config.yaml
model: "rotation predictor"
dataset: "stained colorectal tissue patches (NCT-CRC-HE-100K)"
train_examples: 90422
image_size: 96
crop_scale_min: 0.5
horizontal_flip: true
arch: "convnext"
isotropic: false
norm: "rmsnorm"
activation: "squared_relu"
mlp_ratio: 4
layer_scale_init: 0.01
inner_norm: false
drop_path: 0.05
patch_size: [6, 6]
depths: [3, 6, 6]
widths: [96, 192, 384]
kernel_size: 7
init: "orthogonal"
residual_init: "none"
optimizer: "soap"
beta2: 0.95
lr: 0.0024
beta1: 0.95
shampoo_beta: 0.95
eps: 1e-08
precondition_frequency: 16
max_precond_dim: 1024
one_sided: true
adamw_lr_other_params: 0.003
grad_clip: 3.0
gradient_centralization: true
steps: 21600
batch_size: 128
epochs: 30.6
lr_schedule: "cosine"
final_lr_fraction: 0.01
warmup_steps: 430
weight_decay: 0.06
adamw_weight_decay_other_params: 0.01
Rows from block 6, named by matrix and row number. Rows with one number belong to one neuron. Each number is 128 + 32 x the weight over the matrix's rms, rounded and kept within 0 to 255. All counts start at 0. Numbers have three digits each.
# fc1: MLP up (model.blocks.6.mlp.fc1.weight, 768x192), inputs 0-191
# fc2: MLP down (model.blocks.6.mlp.fc2.weight, 192x768, transposed), outputs 0-191
fc1.262:154096140117120148136100132143129111125140128123094124116135138120124125157084130134134145123106142142176108131122129115139129121151129091131123092143131147163111116106142100116136125167109158118130109117123153162184099126159124137122088123112124153112183144136147121130120169148138164122136126115105142114101118148123123132162122108099120128123170113126156151147091170138150100139111113133135133140151156162119090107100087138125160141137135162105109149076127090121103126137171130152054119132110139131107152106131132122137131134096130116140126124177137117084112113143139137108
fc1.263:154148139185115138121199208099152145094052119150111124116112127081108142185122131097176171146145157091232174070147144108116128203138170112216126154115191114146205211089121121177063111142115023153129083031110117101108133143112131177178165088148118109115117147206131136253140121184113148128141255111164103139178032178131043182178118107073151143135095099180112153137133198093190130109122113070175158145133070136127006179116122149221112193153192117052252209132155084080089086058065124131175139116016130090134042115165051086164075120137160046130080159213127000072116099158136076143
fc1.264:114179164165163096161034092065177123189097150097081160121122147060130165109129152104158233135130104140053163158176053094172165153019132051160128118161092154115134144134080065077146094155112158101145186133136139255103122133181097106142091098156150060133163143150136090148134094110152162153114153123121121083214088184128071155099191153093179080162118100154083154161162142120115137121124150183169068078147106141103146193183109160126155255102085179066255132099114115198186196120061136063183064219102128127223150177134168112135148133095104133086146126099156063118132157167130178170
fc1.265:124138130115119125147116132131126124086151145144138120119152148137143122148148125154193145080076107103165137128198115113102117120126153130148118112094177080155148075091092172081153131081102155133097135136084163127150134094079115131183083144134147147121145147130094169088133156133165095164137090136136122151112120138128118129122144157134087101100096100133133148156134139098181126139167145141153118144109128156147139152160102162136123087158126157094128192103119098130133091164121122144033120107111104107139153097154125122145114141119127117108090140160127088090131099171166147124
fc1.266:091204150077085097145078195140103138105135144174110165133110133031135152108194202121051163120075169153084146120110128120082163076058111115064164099138189121127146182184113159124084141130167142116141140218145125109217123128121113098102102123133096191153188073091146143125137128158131162137128080119127128094184131109078189137138126194130049138203083164175188145069120137125144125087069095118100190103092165113087024185108066113144124156133176138137112169117156129119166128164127106110145149127112097088178152149127111121132123115115188169095098107183175051178148087088093133173
fc1.267:137170142096089127179129173062116110126101151130119141071106143117129120124137179100122091134125150184243155220132147144089081130088159123120102157136127116069087122114115091130180125105122150170091187061178112111152114155082146141110076141081160186132145205102124118106152163139105117206134124137158152113130055128131134138148150137110121097131255124123113123054046128095097090145155190086098135141156141091174129091122192112112188097122073174106123255154112090113131128107129110127105173093126134127082172109103197082153148125114093160152166156124145160150129122167113094084
fc1.268:151128100132106131153146169129151144152160150135158121109102132141125121120131144100169121124122148116136111106109118108109104064082154141126123084127135117151136122130094112167119120144119164110145120129127129140189104098154124113115134145104081152109129138134095072123148140115107134124144123129090120130100142127157182136161129139100123127136131143117117133154101143113124110144108109080108161118092128172135115131105114086137159137153153155165133145134159089152126108106135125141111113120120120123154153100148070136166129121103142153136129149145152110128111095153132111146
fc1.269:171148146111118108147143123112117138121111119126125135150125124120116121140099142127158136142120127112152137125123140138131120110102149132170094112138122132137136116121126134134145131139129165126126116101125121126092118127114109113115115120127135140108143117118129124120138127148138134117123123140109144138137115143109147101137127144128114116123138136130134143151116139132112134138125132113141131141113120138131107136133112121135133130144112151127124151108109111135125115128146128137082118105121126118157159102116125119158113136128152136134113133140110120136152124122126127134
fc1.270:185070140120148107151172201138097120134111152114158137169127162121076174154093093150156106120154090143095192143183136118157144174129148060135101102157099150101186073147163099152090105128139097197133147114081089098192089044071114120105136147127129115151153178117106137121134185158142136079038053098076120109132172193117121154117224185099118112091197145113092129107153145102152127106161068103104082097158139083151103112141103117140097180079126153109231102149139000171164135106119137169023094107092145177199142147141098090119155098086151093119161144099124141089124138063160178137
fc1.271:124138171115110142092126160133087161133110121161095092164137144125116143152132127117159132136109151143136149104126123127081111144136129138139113122137148133169138088109124118114100114107140156128152133106155115159157077145117145133109095131143104153107155171127096111128095178121141143136123139115131142085115143120141168108158118116128144154146140117157155132150119158133111093128120115115125160138152126157120101106128122136128139119141091138127112160126131110087136160119159118116043112129078136120122126119113116125143148128114146141167104144180138088087137152132129121122
fc1.272:169142106125135127098172088136130124150116099131091061131095128117101126105107189146161143142111139154159202171160115107126159103100176110138094102165099116162144102186120113174094138163123122141133099111149131177146135137111113119104094146154082102097128121184117135141105167132146121086124121130121167147156096139136157092102110131127135076098141172157106150117118082142150115144124099065106155117134141145134122139157095123184091148145121127107150109119160104118147148128172088124040075120171139130118124081106111138118111138120124131154146150159103162166138149124097082107
fc1.273:135154097146102144104165147126173158098136114170129109101148125076135168135116100147108140144126122136102153111133087098105140143102071125079135153122160091118136166162118185144090105112127163104153116158075114143087095116120115158172069123147111180101128058148160118164149191173106153092116104129166137073094176147085207122094137161129143106154025114144151129163127158133089118101100107097186145138112142087180017114125132131144117089166146063075065066127143109134212082144217162123134151180063129091139244146120167130136049150096110141065096132105140100079096119113084118188
fc1.274:167105112095107124111140108140158125112137110104105119114162133145125122124113130154142112137117136126147167136095142130121128117104126134128114121148144121175148089113120127130092134167127131128127142104127122127121117115120115100130113141120144105135120148150113114132159152131113151105139115129114155134119115156137143118143114171167139144111129153132148131120136135118136119152155145122158120126136118134142092119131148116154155142142150124123108163128138100109100139130156118120055124144088138134137132113113096109143096125123141135114119138116114122132121106138127110118
fc1.275:129139110142117139145172161119102104169132118154073100158108140162097098116125103092143103116115131112106103149136125130139147127042142130170100148118175093155092105086149109140118139093118148087158126200141101108176128122136147117138089123115143110098121109170156124147142204151098135101127105158095143147175152120166196137118098214133100123184135176152131125134146125116114158109096127127099104069130191126122081143148105109108151084150064136198150201141117104092118146107138126106087108121156060120117121066134132161137117118104139110165148117191083108124139202134136128102
fc1.276:153142154103102120146112126128123124148093136154128102118159159132121135131103147105165114122123130130129124124108105115130135107102161123180108132115172113135121096132124154156148124123139180106131142135136122141094140136099131121129068128125091141137090128120118123125117138133148126128136124109097161128124116129127139092143138141129114122162154119133144136144130151151143137141113114130114119130135121148119108120125137137129145130138093118127125146128146082154131142115143115127057123105085145120131131116143122139104115124101164147157121123144126096138130132139133138117
fc1.277:127143146122125137123112128091110108158111097210150100197115147117092099120144202103136125106119135117185227135115139129141126095101146136136119176159148172090115115093092102102165152086134200093121092145107111073155112074070122102125089148083164126139153107123130094076089131093162111104177108126120123139142160124140013140118136109149087147128141112091163156125141193208097136146108138101155163096067139105140120117170109179108120145154134131118092196133119112132110190079151137127089170084136100127127176112136142110145141147155158172135102166151125130071130149118143112111
fc1.278:156134170123101108145120165098148149128123135144151100171122140169096131134031141076153128110150147089213165134126096140040136145074159142178131116147103147166071089138118086147060095124152168186160202199134167173092136167184130113119128114132127078125117111108107177139128098093111148112130078124116147096163092175112115102152152145167161118111115142130089159151144166135126100121111129090095099121130181102080136155154110142053101101141109039162210130118151109169111103206151143133031105094089136111172147172148076102091116110122081086196142125129182117159090084122165119136
fc1.279:135117157084095150096131125131133149148149187111123178151180160140126103183180139137123097121182114135193090079136096107165109078101098187114158104115096154101146101160140161092115134098134061077129103070092134060053188048127124150139152108126146176159149085197138086150111103146083115161152155133121062096144153153181102113182113117105154124182134132113107171127150166176108121123197193137170138127124131145115049183062170138153127112142147163100100034136117080109080119007109146146124169143106152140188090068172090093103137104118123057103021146200165015140129053188124156097
fc1.280:173115126101121128114136124118130122145102135112130111157138159127105118158110134137154135137125120125146132125135128122111108121113152142155113120135121120138137116121134155153114145127122153129135127118135138131119104114126103134127107128141114129122132138112128125127131131147138150128139112130123140130108124131149146103142126149137124118120137123132125138145136147125138121152144135137137123119113111137152110127120103137137142125138121151129117170124113101139134114121139123118078109138107118133119141146131124125126134118117121128123114144142106099121127131123115118131
fc1.281:110130241149123152161094142000093137179018162170130157097113120120113148119129149107168110117108210098054093139107100135138103052072066113216000156118112137114126145093050134056168145116189215106117142157086166238057123086142103121128029162107156087113158146175139093113158083190173131147152092167129139053167101151124171076078116138103159103131196101130107128123093164140107163147192092132175125115134089112108149161133120161121140216156093151053179114161111075173174182075103144084191101133093186140157155175201129106143130109122108122087139136066157125074131107140160142134
fc1.282:093161122119118134180090178100139116127122167125081105094191147147104136122213147107109126105150119159187150170119080086150111113104119085111108115126128131167110088100141122101105157135087160140126123028121146134095188108105086096110142147080102115115083158121074131094142149115163146144183161169156132148091091119151102124149127158144208115107201137164128103144119101125135042133125211118086116080124161107175157088125167157113173135124093086157110241162102138163069140129156092176118162071141111101129157085179150120147107157115118134155141200118168140145088144104124085118
fc1.283:116138134090109081135044080117142122151144063109134107073107196057140150133175142133135109135119163186145183185173139099127144102132164117088129068127195098132142100111182131055064140134151143135126104076134104107191052098078109166124165158126175009119137151092057197178117162149180211115137142105165133163118126146110169236167068132187120137160108135169153125220177177064137124110062154124166106091150112160119138091160022141082210144192094152099143187123121059127106082161100096168131061146078110121079140115109111138159112078081117162154120101220103103125120214129121199087
fc1.284:108121102165110121122155161065148104055089128129154105115074100114150101190078120115072140127112141114176167094162133150088181164223177134143201107133156198165174121132127070165074080168117000142131106042093125149121061157102145193137200076093096099129030169164144060255136131167102071143147255118139104092135013116085050150205062128044129169182072130135141133174136153087203138182149095098102154119178104168116025157117155160182068153131205075070255204136174064067070115136026154136171144128000146150163021143158008121194069093140175059107161157221075016043129065143163064053
fc1.285:158110168131139141118129112103119100115083165189104160119122159112092098104113113134129141152160115118150113147116107127100116145106130138161130098118126105149116102139118164126087104117108196162145087167153152132129142145110131129113087090106117146122102127176131126126155153125141153137135123130099136134100148154106114140116105147157127118109161120130117175162110131138147130125107113148125109107172185129134105130150112121117176099149086106163151144130124063127153159150128152103024087118133150138092122149093159120095114131134104152192146126142129113085174144146093119108
fc1.286:146136136095145142089144132106118151134122145097121097109168143120117141109110150119160134124154140110113103155131124131115102107118114143137113125147149108117147098113135146109112151126121190159148123122133128140152098081087131132109117127144147114102116109125115147126152150129149106125134102140123106123128121121130162119138127117141122118124098135128103158153166120126125097166128114127141137138160144135135095114144129136135128126146087152111134139132138063153139122110124146131048117127119129165158162153140167110155120140107126126141105126162127134110107113130135112134
fc1.287:137163064116085146148145160137109169139162155118172102076159135143141143175086128122147131129145170122134140100103132116143162096070144131122078050137144090125151166141070137138152098117123167082145128155148127134237117127164110102132123089156099165134085147120141084127188138116117139135131122161104109099114116117239203106158193124125189093140094106160149137144080144144130105123116118103155179072091090102089080105107126108113112179177174177130088149171136113113132075146108132128125132122152037117175110113139098142087171161093161163137116087178145111190141047135133053184
fc1.288:194127156155182095074101184151072127041149072107092096148098128082079132113181153170099202139158133136126202113126089128118132147059132109074174085112079089158136130192104166078119150233194164141098149152049178144139139137131086100132110130130135166147190123106178170091112153230254158104101064097145109069131126144055164172123094172147127104168102135162142149104139098139133106124095048130113178106118132144065015126160130161125176153142051125043075126136100113191192144134148118092086062123076156119053203144085100090211107083180045091102165077098181145112135072149137125239
fc1.289:181151144113149125112153100108132125125121147140097131134158133137119145119104141130148103111134129128147156161132112137125148134137128113138128122133117120133144071123134122133105145125113151139148132128145135124146123118105113121132123124131141117124115143153124141156130130137167139127121103131117111130102118117114143121139086128127112125149129128144103146140125109135144116180103122102141112124125140136147104113126108132121127122121112134121116147152141103149127146116147135111079088104124101126150163124098134123138131142075126166145159145140131106125115123126122121164
fc1.290:121099098126096123147174239094133115087038200141082129114097111230092129123153049090104050190255109124140153111064109146099108152111128033133255097219089194124044131166138098155144150087192145079133120058142054109137048073017126136121130106133122158164255243110053133110122119131104145167093098155154140178119048116100108212129181089112164091040255079127062144098101153119111114141221109103092142126127081099126174021112167075129091179129121255135141184124107003082124108050078130123171140057143184134121092104169086084147164188106147058134164129039149188168149151137133142130
fc1.291:198114144122146102120138155119137142149113100140136152155128106129099117150122150126153142141103121111123144152150113128121142125093137131143120104136160110137112112111125144141135129141118178122095144176144146136214153132113098131136097119114117112088112147140124120165100152145111149119141126111134144107089121138149152119167113136153113170136133116125102118138142155137138133168122112109137096110137164139085096121124093128100109118128126113139096170124133114123137175127155142137075122121087133152101120150106128133110127146100129134144104126113116093143119110132120131148
fc1.292:134133152099112163134136143064115120184186105061153154202143160107139173121192162096122037154172106125150156187153143114095103159135127149215077109128157090142037110046152149176140111012084181050154168162103141103110090110061152111091143124094085063154068138144117137178189197121074143151148167122150126096109135127188071127189168132117168135146250064232122115112118103097062016077143195121151080100135148097129146014109186117120174103125157084113063252147121119117107119175164120169113094025169075083127130111161142125215084127123108183130118150173150135147087109108104120149
fc1.293:186195117169119109153175155137142072132187131126168093115150147043104101152144184121135138129141174115173128097130110070145143088071089143123082070115152061126181143129093094094128156180131140070127142134118137121179099111159089108098043156148064104072123036129140152113139145180194129111181126123084105135164163131134180139137170192131103103197113182148152103188096139091124144100086117089115150107142121125161099146141086148129154136104161135102131157129143090165164146156099163159121120124123103126152176144122100178120137154067139130166102105175145112106116071114134109186
fc1.294:143147134121112155112145139132106153111118107122088146139124147145100147118120137107149133122119119108154153115139108134120116129142146141146116134150132167136129100120136127119102136094132159114160102130127101126163087124096135127127112089115067134123114142125170108115150145153161151121135117154133142090131123119142140159136121135133110125125112149110123105132135122108130111186128127122140121128156131123135099128155109137137126122119092135137109173129119088155126131145143130133041119126128133147143140087154114133138101128134133137128110083148096142109115135126159142098
fc1.295:172141132110140120109122147159123145114096133137122110158130134155075106146085128109156128141149117133128150125107104105125122128117138124178095103144159130157109108111137144111108124149126154148109125132100122136175136097124113139135145156127127141088139127138136153133127129164150152127110117106134140138100118165146133153115127127137120104140138129135119110152093129147136118159127129118145088137123130138141087090136086126093081117139125156127096179128118096112148126113167125127105116108132137124148155142082138115111154140135111137123115125145103110144128114120129122182
fc1.296:195184183135128136130129123087124134163137118148094098170100129154090164107115185116179142130085105125128196140149103102111123131111131137097104114130092101182163116121100113127057095164133159160136136142136135157136142138096088142135084111129113076142103121105132155146172150133165105093114104126095149111170092140154157107114076085122158131132110151148086147175153153112140092159079142095149126122121171097151132137136097136150075124153049138109105098150158114143113179171155174154060089089140076090166179119147127133140135107121098098162187143163162132123126095100136123137
fc2.262:161128107092133108143075175124144141155104095126104107121124177090119125123082103138139174112163138101109099118115136142118124099087111159211057139101133105174120111107114077130141144157125137140140113138201135119163094164139188152179103126100136173134145194180131126156103112140123152090150102107153164118133117101101118139128132118134101111148021134100119119086132087095133168150101137116133109144113058108128110072101076105059153131134119122108117140103106090135132144128040139127197128149129134146104168103121133118158137132137103154163110115153126092145193168121099148183
fc2.263:134165160121120121131056137142137159153141104121152131121209147255143132117145255163163166121108104070151119123180112146113136104082110122122123142109130134121099091121117121184109073148145137110173135128093125221137105103129157106089155105104117170103116169157134125132064147132151108134034040177167205120132122146088123120115130120116119134014142176113113119123126090122153140115126115123114151142138111107115127127149130155134099138086037111105077084131170240151119125122137142121155121145184137135113122106157150137087079161118126121142147028227096174119140108147126116100
fc2.264:048108170094119108125047099130139112093113175131093124130116141002123146116143016120114148150146165133133114156143114128122142136121137120134121169153142123159171114120161131102139131125105129141206132125109117084172113159143167093140171161061161136123131163121148080123072145128141126130129084202132113136138116171071142092108157159137115088133089136119104147192120089116157105122169152105147166127131059097105112117121008156125097130115105155130114092123113167139164128161130104110173122124176110141101124134130121150104122113140110135120158134045096120131115036223116158110
fc2.265:166110128088106133152114105126137176166099122127107117142112189090131116092133123108129153114195130135120100117117171138137145109158104110217063157109135080190128119084097112145154161140139142156163112132213146100180104149146180162160165145105128185127169217183107112144084125148131156057160098118163167093136104085093128127109113139130083123192032130085142098124148092087129208134099138111113111144091042111108122081096091131050166124170091126143116147104112110114128100104069144135212115123113154142125173103117144105167132155139088161160119108168124063145174160083121149186
fc2.266:045155159136179126134047086127126134167121100148157109111095142100152102152113079125125132147141051096123131121205120077142131120087148139133136143140110136113127071167150129169104153081139151139072128132156093128132141120158068103125074122099095161132129235160106158138195112134135126119128162149138149133143136126106053154114130120164125107129098097126046106110103119172123124120128133140150121126127064125129143139100112122105158132133137149092081138137100185100224135123074130142197112128108114135128121166149047171109137139156085140120120120209112105125115148076139135185
fc2.267:093146111113097093114092154100153118183117150121065133142100109146147077116090208154134162174120168120131110141097145090113158125129118104118165136153131128131073164135095115117136127133155157135150152142104132122083151118105113096100161153163109141120136100135112189099244146143128110089117153103213109124157124123137110118101159112118129110114106114127159123030118120139134113103122129121117126139107086050126098164134123131171089131100123117128169148122153103120126115146042135150127135122094121121091148123120171138136110112123106144134048177073155089119148076136125152169
fc2.268:183119113084140114154129155136141148164116129104103087125109200087122121104099135120120175137191149113117083104112157160104131103128096150219077151082153125168096107092119088126166178166117105170122115129241126143184074201153156166156132124079128205126147228177145116163055139136121152076169094127173194092148101067114124089111108128119108096190000143089127121086140090076138212142108140091125102165106074104104112067090078123053173118132096112127104125110081112116145153119028155123199130118140125149103167096135134108167139164121098175167110128143130072158205165089096152174
fc2.269:186125115083152110163145178136148149189112108123104087139115203103128113083097134131117186127182127106118101110110159153096138100148099165222061179092157114177089091101134103128160166153118122162122109131231129124170077181158152135161114121110140210123145219177125132180061167144137156072160079131184186073149106065100112101093127124108104108176018124090141112100141090081141208147103131078154121156108051103111121061085071130029164112132105115123112106119097114100139149123039151126201122121144126143100180106125110111177143150112068199162107114161129059153220163079108150177
fc2.270:127137117081157119126103086135130165128125136122152123130095146099125104104097130141130127132114090141136123122067126155110102134166148123117131121088139101151126101120098160133098122122161110146133144126107159146155111112136125130092128091123141151126130111097174126136120154138082138141144088172141179151126142127090141132115130123125136125061143167127107124076122132131142168131138135143118091137137089171133123127154121148142101152124192148122169152125165142114148133134123114166182114156123139102153107117137075156162126111133129116140095016108127136138108129129153132112
fc2.271:164113122089145125163103161131132151169084111122110098153096202118123104107104132128118172109178158089109094098123144150099118097132120144213076164087128104176092056094117093112139169143114103154129113136236133148181075167147147172186140109088147219128141233198143130171078152136114147072165096117163176089168123066103132107106126109131102119173014133091130130101143093072133208127105152078126115153129064109103120069078084111049167133146105148121101115097091100122127157120022145130229129151140125139093169108139133119165143148116093170145110131172122082173208165084096155162
fc2.272:197123101077151129161120178124139152165118105139118089135119181084120116095091150134135176126189145108132102112096144158097129112126117151217067161110141104169095095090121103109161158167130137145115108131220118117173085199142152129178120115091140213121137223179127114155076150140143162089121097106170171111128117065108122101106141112123102106177030111079135129107142096084147183145105136097151113148113063110125106058084093115052160117131113130129113107113100111113118149128061152117230125128152125133110159101133112122181126145120065183156116119172135069132210167076095153171
fc2.273:076124126113125133120043138137113201200131133150164119122244112150132117129142073143126122098109104145135118133090137069139120123111171115109099090167118147098140066121139119139091126135141136117095157121118102188089148086123078102101121129171104125123112137114140150142072126120132131139115118134136142111138128171179106105088134155105132109037130126147097122094129107118122142117108107128126122112107138142135125143158127132143167108122232120131141172142122244142167120117153124105137117154130128110123135118144044154116137126133131115115129075139128166130090159109099118125
fc2.274:175121119089152109164088149129130164199122097102094092148109205101101132094093139122121188124196145112099112111125138149096127078129107142226059152094157099181089103093119111140160178157130131156137121139226126112175066180153168156169127117069141186123154225177112116164070141138133158068159087116174193089142114056111124115102133115114090104159009136098112119086140085075153203133098141086149122162103061105125111062076075125034174116146108129121102121101092117128135160112039160120197106124146115139102174091120122114170141149107068175172112125147130063157227160099105156180
fc2.275:169120115076159124155077158115124163140099098131106106124133174086106109115113147138116153137159134115134080109135132151097127134150121129173089158107114099184114083108114105149138174158117104127132129140203132114154100198148136154163151119077149163108131194153140106141058119140137162097142099129153187098140108097083098124090137109124105079195074134123110113097138093111141169137120145113131120141127081126128121082107084141065134144147096141130111132110119087117124148129062135107224098130131121133142163128113114108167147140119112163159119135149146095133192161079130145196
fc2.276:181129123060134107154125155135132159178084093116102110141118184113131113121107138115124170126178137122108100111108137146100118111139130169199055157104142118178091088076131090118143167149114130170126117120220121139175069173148153148149129119078152195116139225174142133170075134121123137072148099107180168106139108078128147105114120120118106114167025126094145110090144084071129203140106140093133120160098066123131108053091083133029165129148102108120102108104074112119126140126034143136228121138128133134106177110129104114183157157114071171164112148156121068153222169104101157171
fc2.277:183136107064151111121114160129128127192112131125101117128115187086144101123098085120141155102166130146102105114122134148114120107119116144202045146111118125168114082099105113141134133148148101158140134135159143125167103167134193145172153131082136176125149201149113151139071108119128140099142091121151181114155117088130131137115132121120132107163071118106096109095139093137121153126128134107145133141128078116116132088106092119090139144134122136098110140100106128120137134132065135125230131135140122132103144126123133114143145130113107168142113151180127086145161149117106147200
fc2.278:167116108075157099136115125139134163199109129130119103133111179096126112119103152114135187121149174117127087104102138171105136113117077168195070156095148115167087094095124100130149153155139129165128131115205120127160097167145144163166102128096154214113142207166146123161072113136127159091137070123168189096130106092122131094117139105114100126170016134106117119107123091106125186136096138098141116156113077129130099085107065124077146135142111130127117125085094149103132127127054155124226135142130121126075139089137102111145122167122075146157099147145110073137182143087113138175
fc2.279:130132136131138124126143135136137096116148127122085131123128118100104120115151173123125134141138128138144126139140134138125116143140120127095145142133129140121162110145093137118129129139149131127151127125102123124106132117099112126155162133126119123129118132106115147116118134126145124124112176126120149143133127154061139148144128106125128138155163133133111124147123151144125122135134135140101114125127133115119129127130111152150039117110111125126087156126186122120109125134211141136101133115123125119142115138129164137119100098125132098125154021182140150097137139104119139111
fc2.280:174116128094154119156141171132151152177117091116097089128108211105118114096100134116118192133189142106112108111116134156107128098135101163222059165101154102172101102096135090137156166162127127171114111129235139123184074195157163148163109102074145194123142232190137115183060147141127154072150109108173182100151103051118116100105123125118093108176000117082129108087143096081138206153100139094144123145107064103126101047090064127022166130133121107121097116103097110113132145116018159117205130134157126127090155100140121124174141162112081185175110124158128053157226169078103152193
fc2.281:141124152116112110128085123146106104127135159140100135126164151092122149112100086105142124135156146141098103129136104112144173129125087123172123146170126117124116058141082099159104138145103151118206127123126127068146107133111140126110117160134129140154104178137127035152090127149146117124160073137131143136135115147118137122120142138149120110215042106098157131134115091126144131093135151108124115106104069108091094076140045113092165135132131159094090169175128106139134102127102123130117135091091162154093147128132113109111128140128060192127108155122111113158128108189121162139
fc2.282:133108143077120112116080186127131131159119106114090120136109155111157148139062166131112078138106131104109118115137119115123124133144140114141184136113166122125115119114112118144132106123118147127099112120153106142132143204124142115115133107120146157131109133141111178137140143121132142068162146102183166145118153103116152145115120118142126104151108155088076142046120104137128139125143121135114124138149109121117108150113110140092128147118119136094130136128126138112075133138046122131146094112107138121145155135132160148183140118126105133150061126135104084118141112091124128175
fc2.283:086078137158147114145073182141119145147088105137142129135116164054096122104107139134135071114150146119124097117097114140107151133156144115169109125112128102150124158104099091161150146115140112142174164134180119096140101175137126154153107115123143175132119171126140125124187147126131147107093132142153176121112100094104102123099136143126110128150102183118104111111147100072140172132112164100135116135109067093135113117115092132071127131139086097128107098110128137126150146107123125137164150149122145126119146056126137108166139120128118140143119115128123128140152146099145163144
fc2.284:115143179122105154127171214125145085118117078133135170124181090255119110164134226154159128160125051130150110115143144146132182133142134102157141140126118140151108114115151115171077069143144129111188130134093140221105098082104105075111133137126123164125149160146136192119078080115143129124060083169151223129143142124051138134114126129119110130036145218138095144107097149124123142145134120121115128134112111104132125118150108138141088117128067158118082108128211198158096129110122138132130158136168141117163134125138194125071108146122156112147145020188124146128142089210122126135
fc2.285:170111123083136106166103150117127146182122099122112088131119180095119124094094122134135156124184143121110101107098126157106134104120111163223084147119146102175101089090136094132149157126127114162134115117221137114178085187135170167178121110089154199111128218187137124163069143154121152079137104141167195099150096076101121110103136147121101115178021146086122107080161091104147211154106138105164121155124041115128129079091072123040164128134105112111107115120078094107126153126061139124203115149132112134113167114134136106157148148113078189157103104142121045157227154081098153166
fc2.286:171109128091144116144105141129135159185108097129109122135130185091107123123095130106107170124181150101111122113108128141097122112141123155193077163087156089171114092091127111131147140158141133171137115137213128124174108166128180156169124108065140161128136205153147100123044146141116157089147093108160187091138100070109137086094122114117093104169021131094128127080151087093141181145104141105140122139095077106127122071101062128051150139153110161119115138093092106099125149119041142138208112151135138123094164101126116119164121143095077175166112105158146086146210169096085168163
fc2.287:150130121084117120142147161137147162152085152115116102128105168102121136118103149126110149146164163099141099125128123153140133099122126147178056156117119139165099086126108119121165139149128158141108118129183132129178118164128176124127138110088159172135145228159153097123067126129144135090144112099126145125130117088129148092127124122137112112136070141104111120063143072118131184132107136111140125144106089112121083099078065129076126131125077146116104135124116121121137136111059137116189165141123143136104157115147095119142166131128087152137112129187143088135160160100109137168
fc2.288:091114102097144149109013053101170153167096111124119150121180080148119099155086106122162135114123104129136126134108133067129137138146145149117144099137116129096123132141061129145122149163131085149169132152139102169162128122123124151141144140126165140121117187106106163119130099145107113111123156095140126138125133128150098125116135175166137109143080108138146132099129129143105117088086118108124125134109109126108159138123085127101149122134130138088123189151059187111225137132191120131211074182087155154107146150094067145099099144124086081139082144167137134121116132090115146189
fc2.289:182120132105140108156109161136149156181105110117110083144122202111115125106080106110113188135193134117111098114111126151103123117142108142193063169062146095177097082073118107144149161146136097168132137130206133133170084199136168155193134105078147206122140220175140123147068150134103148074142104142169195095144107072114132097115121112122107126169006141088131124074152092094158197149106132097140116154104081129127116062076085126047164129136121122121117111110087118112130152126039143140208118152138124126097154103140112120161140142133081189182114113153121073150211177076122152176
fc2.290:091109095124144122130255074128107092177132148118077134119113146140105091127129209137129205146097133131129091126120141106125120110159166127123141131138137114144089057122071131154118108119133127126139118118121147094116130076078025119093155150117128098132124032130133199129170154112148113185149142061138160142115129159149181112127115168147139124131101101165142122075092140090129139150115142140141139128124201126113120123127163144138159106150180152148196159084207075148132121122085137157060122100089120116119133192134037131099134095148128115128106076000142091136129085180143118126
fc2.291:170115120088151106148106133135151148160106114126089082139143198091134140089083120117104184120170128091103099127111158137099142101139112160201064160075124105189096079111119104131169165145138137140126105135207151119154086182132172156162115096087140206129144195168130135166085141151133158064145087131156185107142103088113119078112129120131108111179021108090127130111136107080140191161092153099138123155118051115100107078103088118062154135118122125079117104116105089125129164120059131133207108140142123144096162100126131132166149174117081180145122127142123068150193160101087136182
fc2.292:159108166088142138136055187145161129166107098104067121118090158075136130093091171116153118128135161106084097119147143106127141125126128133169153120129143115175097121118087103091121148142145152143106112137174121140129125188144107122106133123128138176112136174130125176154200157115127148052137150111209159113116135088084111119116136157116136110107069139099108115087130134119156156132129129106141137159114112105135097116126110143100119138151133099082138109118161081113087121154082149107188117102133116134116170103144150121164162133111100154132121071131120060116173122073108159170
fc2.293:134124127086161121157063152138107150137097101122146095120153132117126110104095043071095155134162126089141097120135145162095168136148100145201098146112161113178118099121220138154172167159105122134129108118150147172193122168141112143108134116114113175132150177132126096159114108122146161116171086118136174105125110091106116134112116121120094105137061141108129116123148126076128157127125137116148115156085086127129120094109090116061155109131131134112081127135080166133178131132094147120121119143110116129123137136153126133160130111133143161161124147159137102130182155082097147159
fc2.294:159124128085116098136113131116138152167101108132079111152122178133114114096084103100117159111168142107126106125113143146101128118131123164194058144116124113177097100120121099129138147177135118161157115141225140120154089174137192160161108106082176212126133215171132117156079142135139158079147107100166188121164112072097102112090135131115110110139027126091121117109146118107133188122115143096125113155117057109136126076107076133058161140114115131118121115112088115108117150110029151134210119158115109137101177132129126141154143129131060168155114149148139090125193160104094122168
fc2.295:167114107087144107156129162126143156178104114121096090140120205112119131078086143117130167136185133112111103121118134157078119090134107147213055163089143103177109106080127094133155159158128119154131133127222128111164071170146165135176128102090135198127140189178135118149036128137134166069140101130179185095134098079102126099103133124125106112165017156094128120083145091101148199139100144089141119160103069108114112068096074125049162139130120116108113117104084108115122143110032141121208120126155136147106167105132113125160133154120066192154106133160129069150213173090095163171
fc2.296:164125110088149113155126135129136169180114114120134084137133204105123121077092134113123183139183140116117118117098135151084123111145112181200044151070150117180087076077137103148156157158130120165123124130214132109165089209150164143165157111111140198138140225184145128167061138148128161080152107131168179090146106069099129098108118121117099108176019153102151109082138098097152198151089137098139106152120076116125124078096066137055171123134121138136115130091085124123121153115047140136204110130139118135097158099134116113166132133103087185159109124151126079145190172071104169171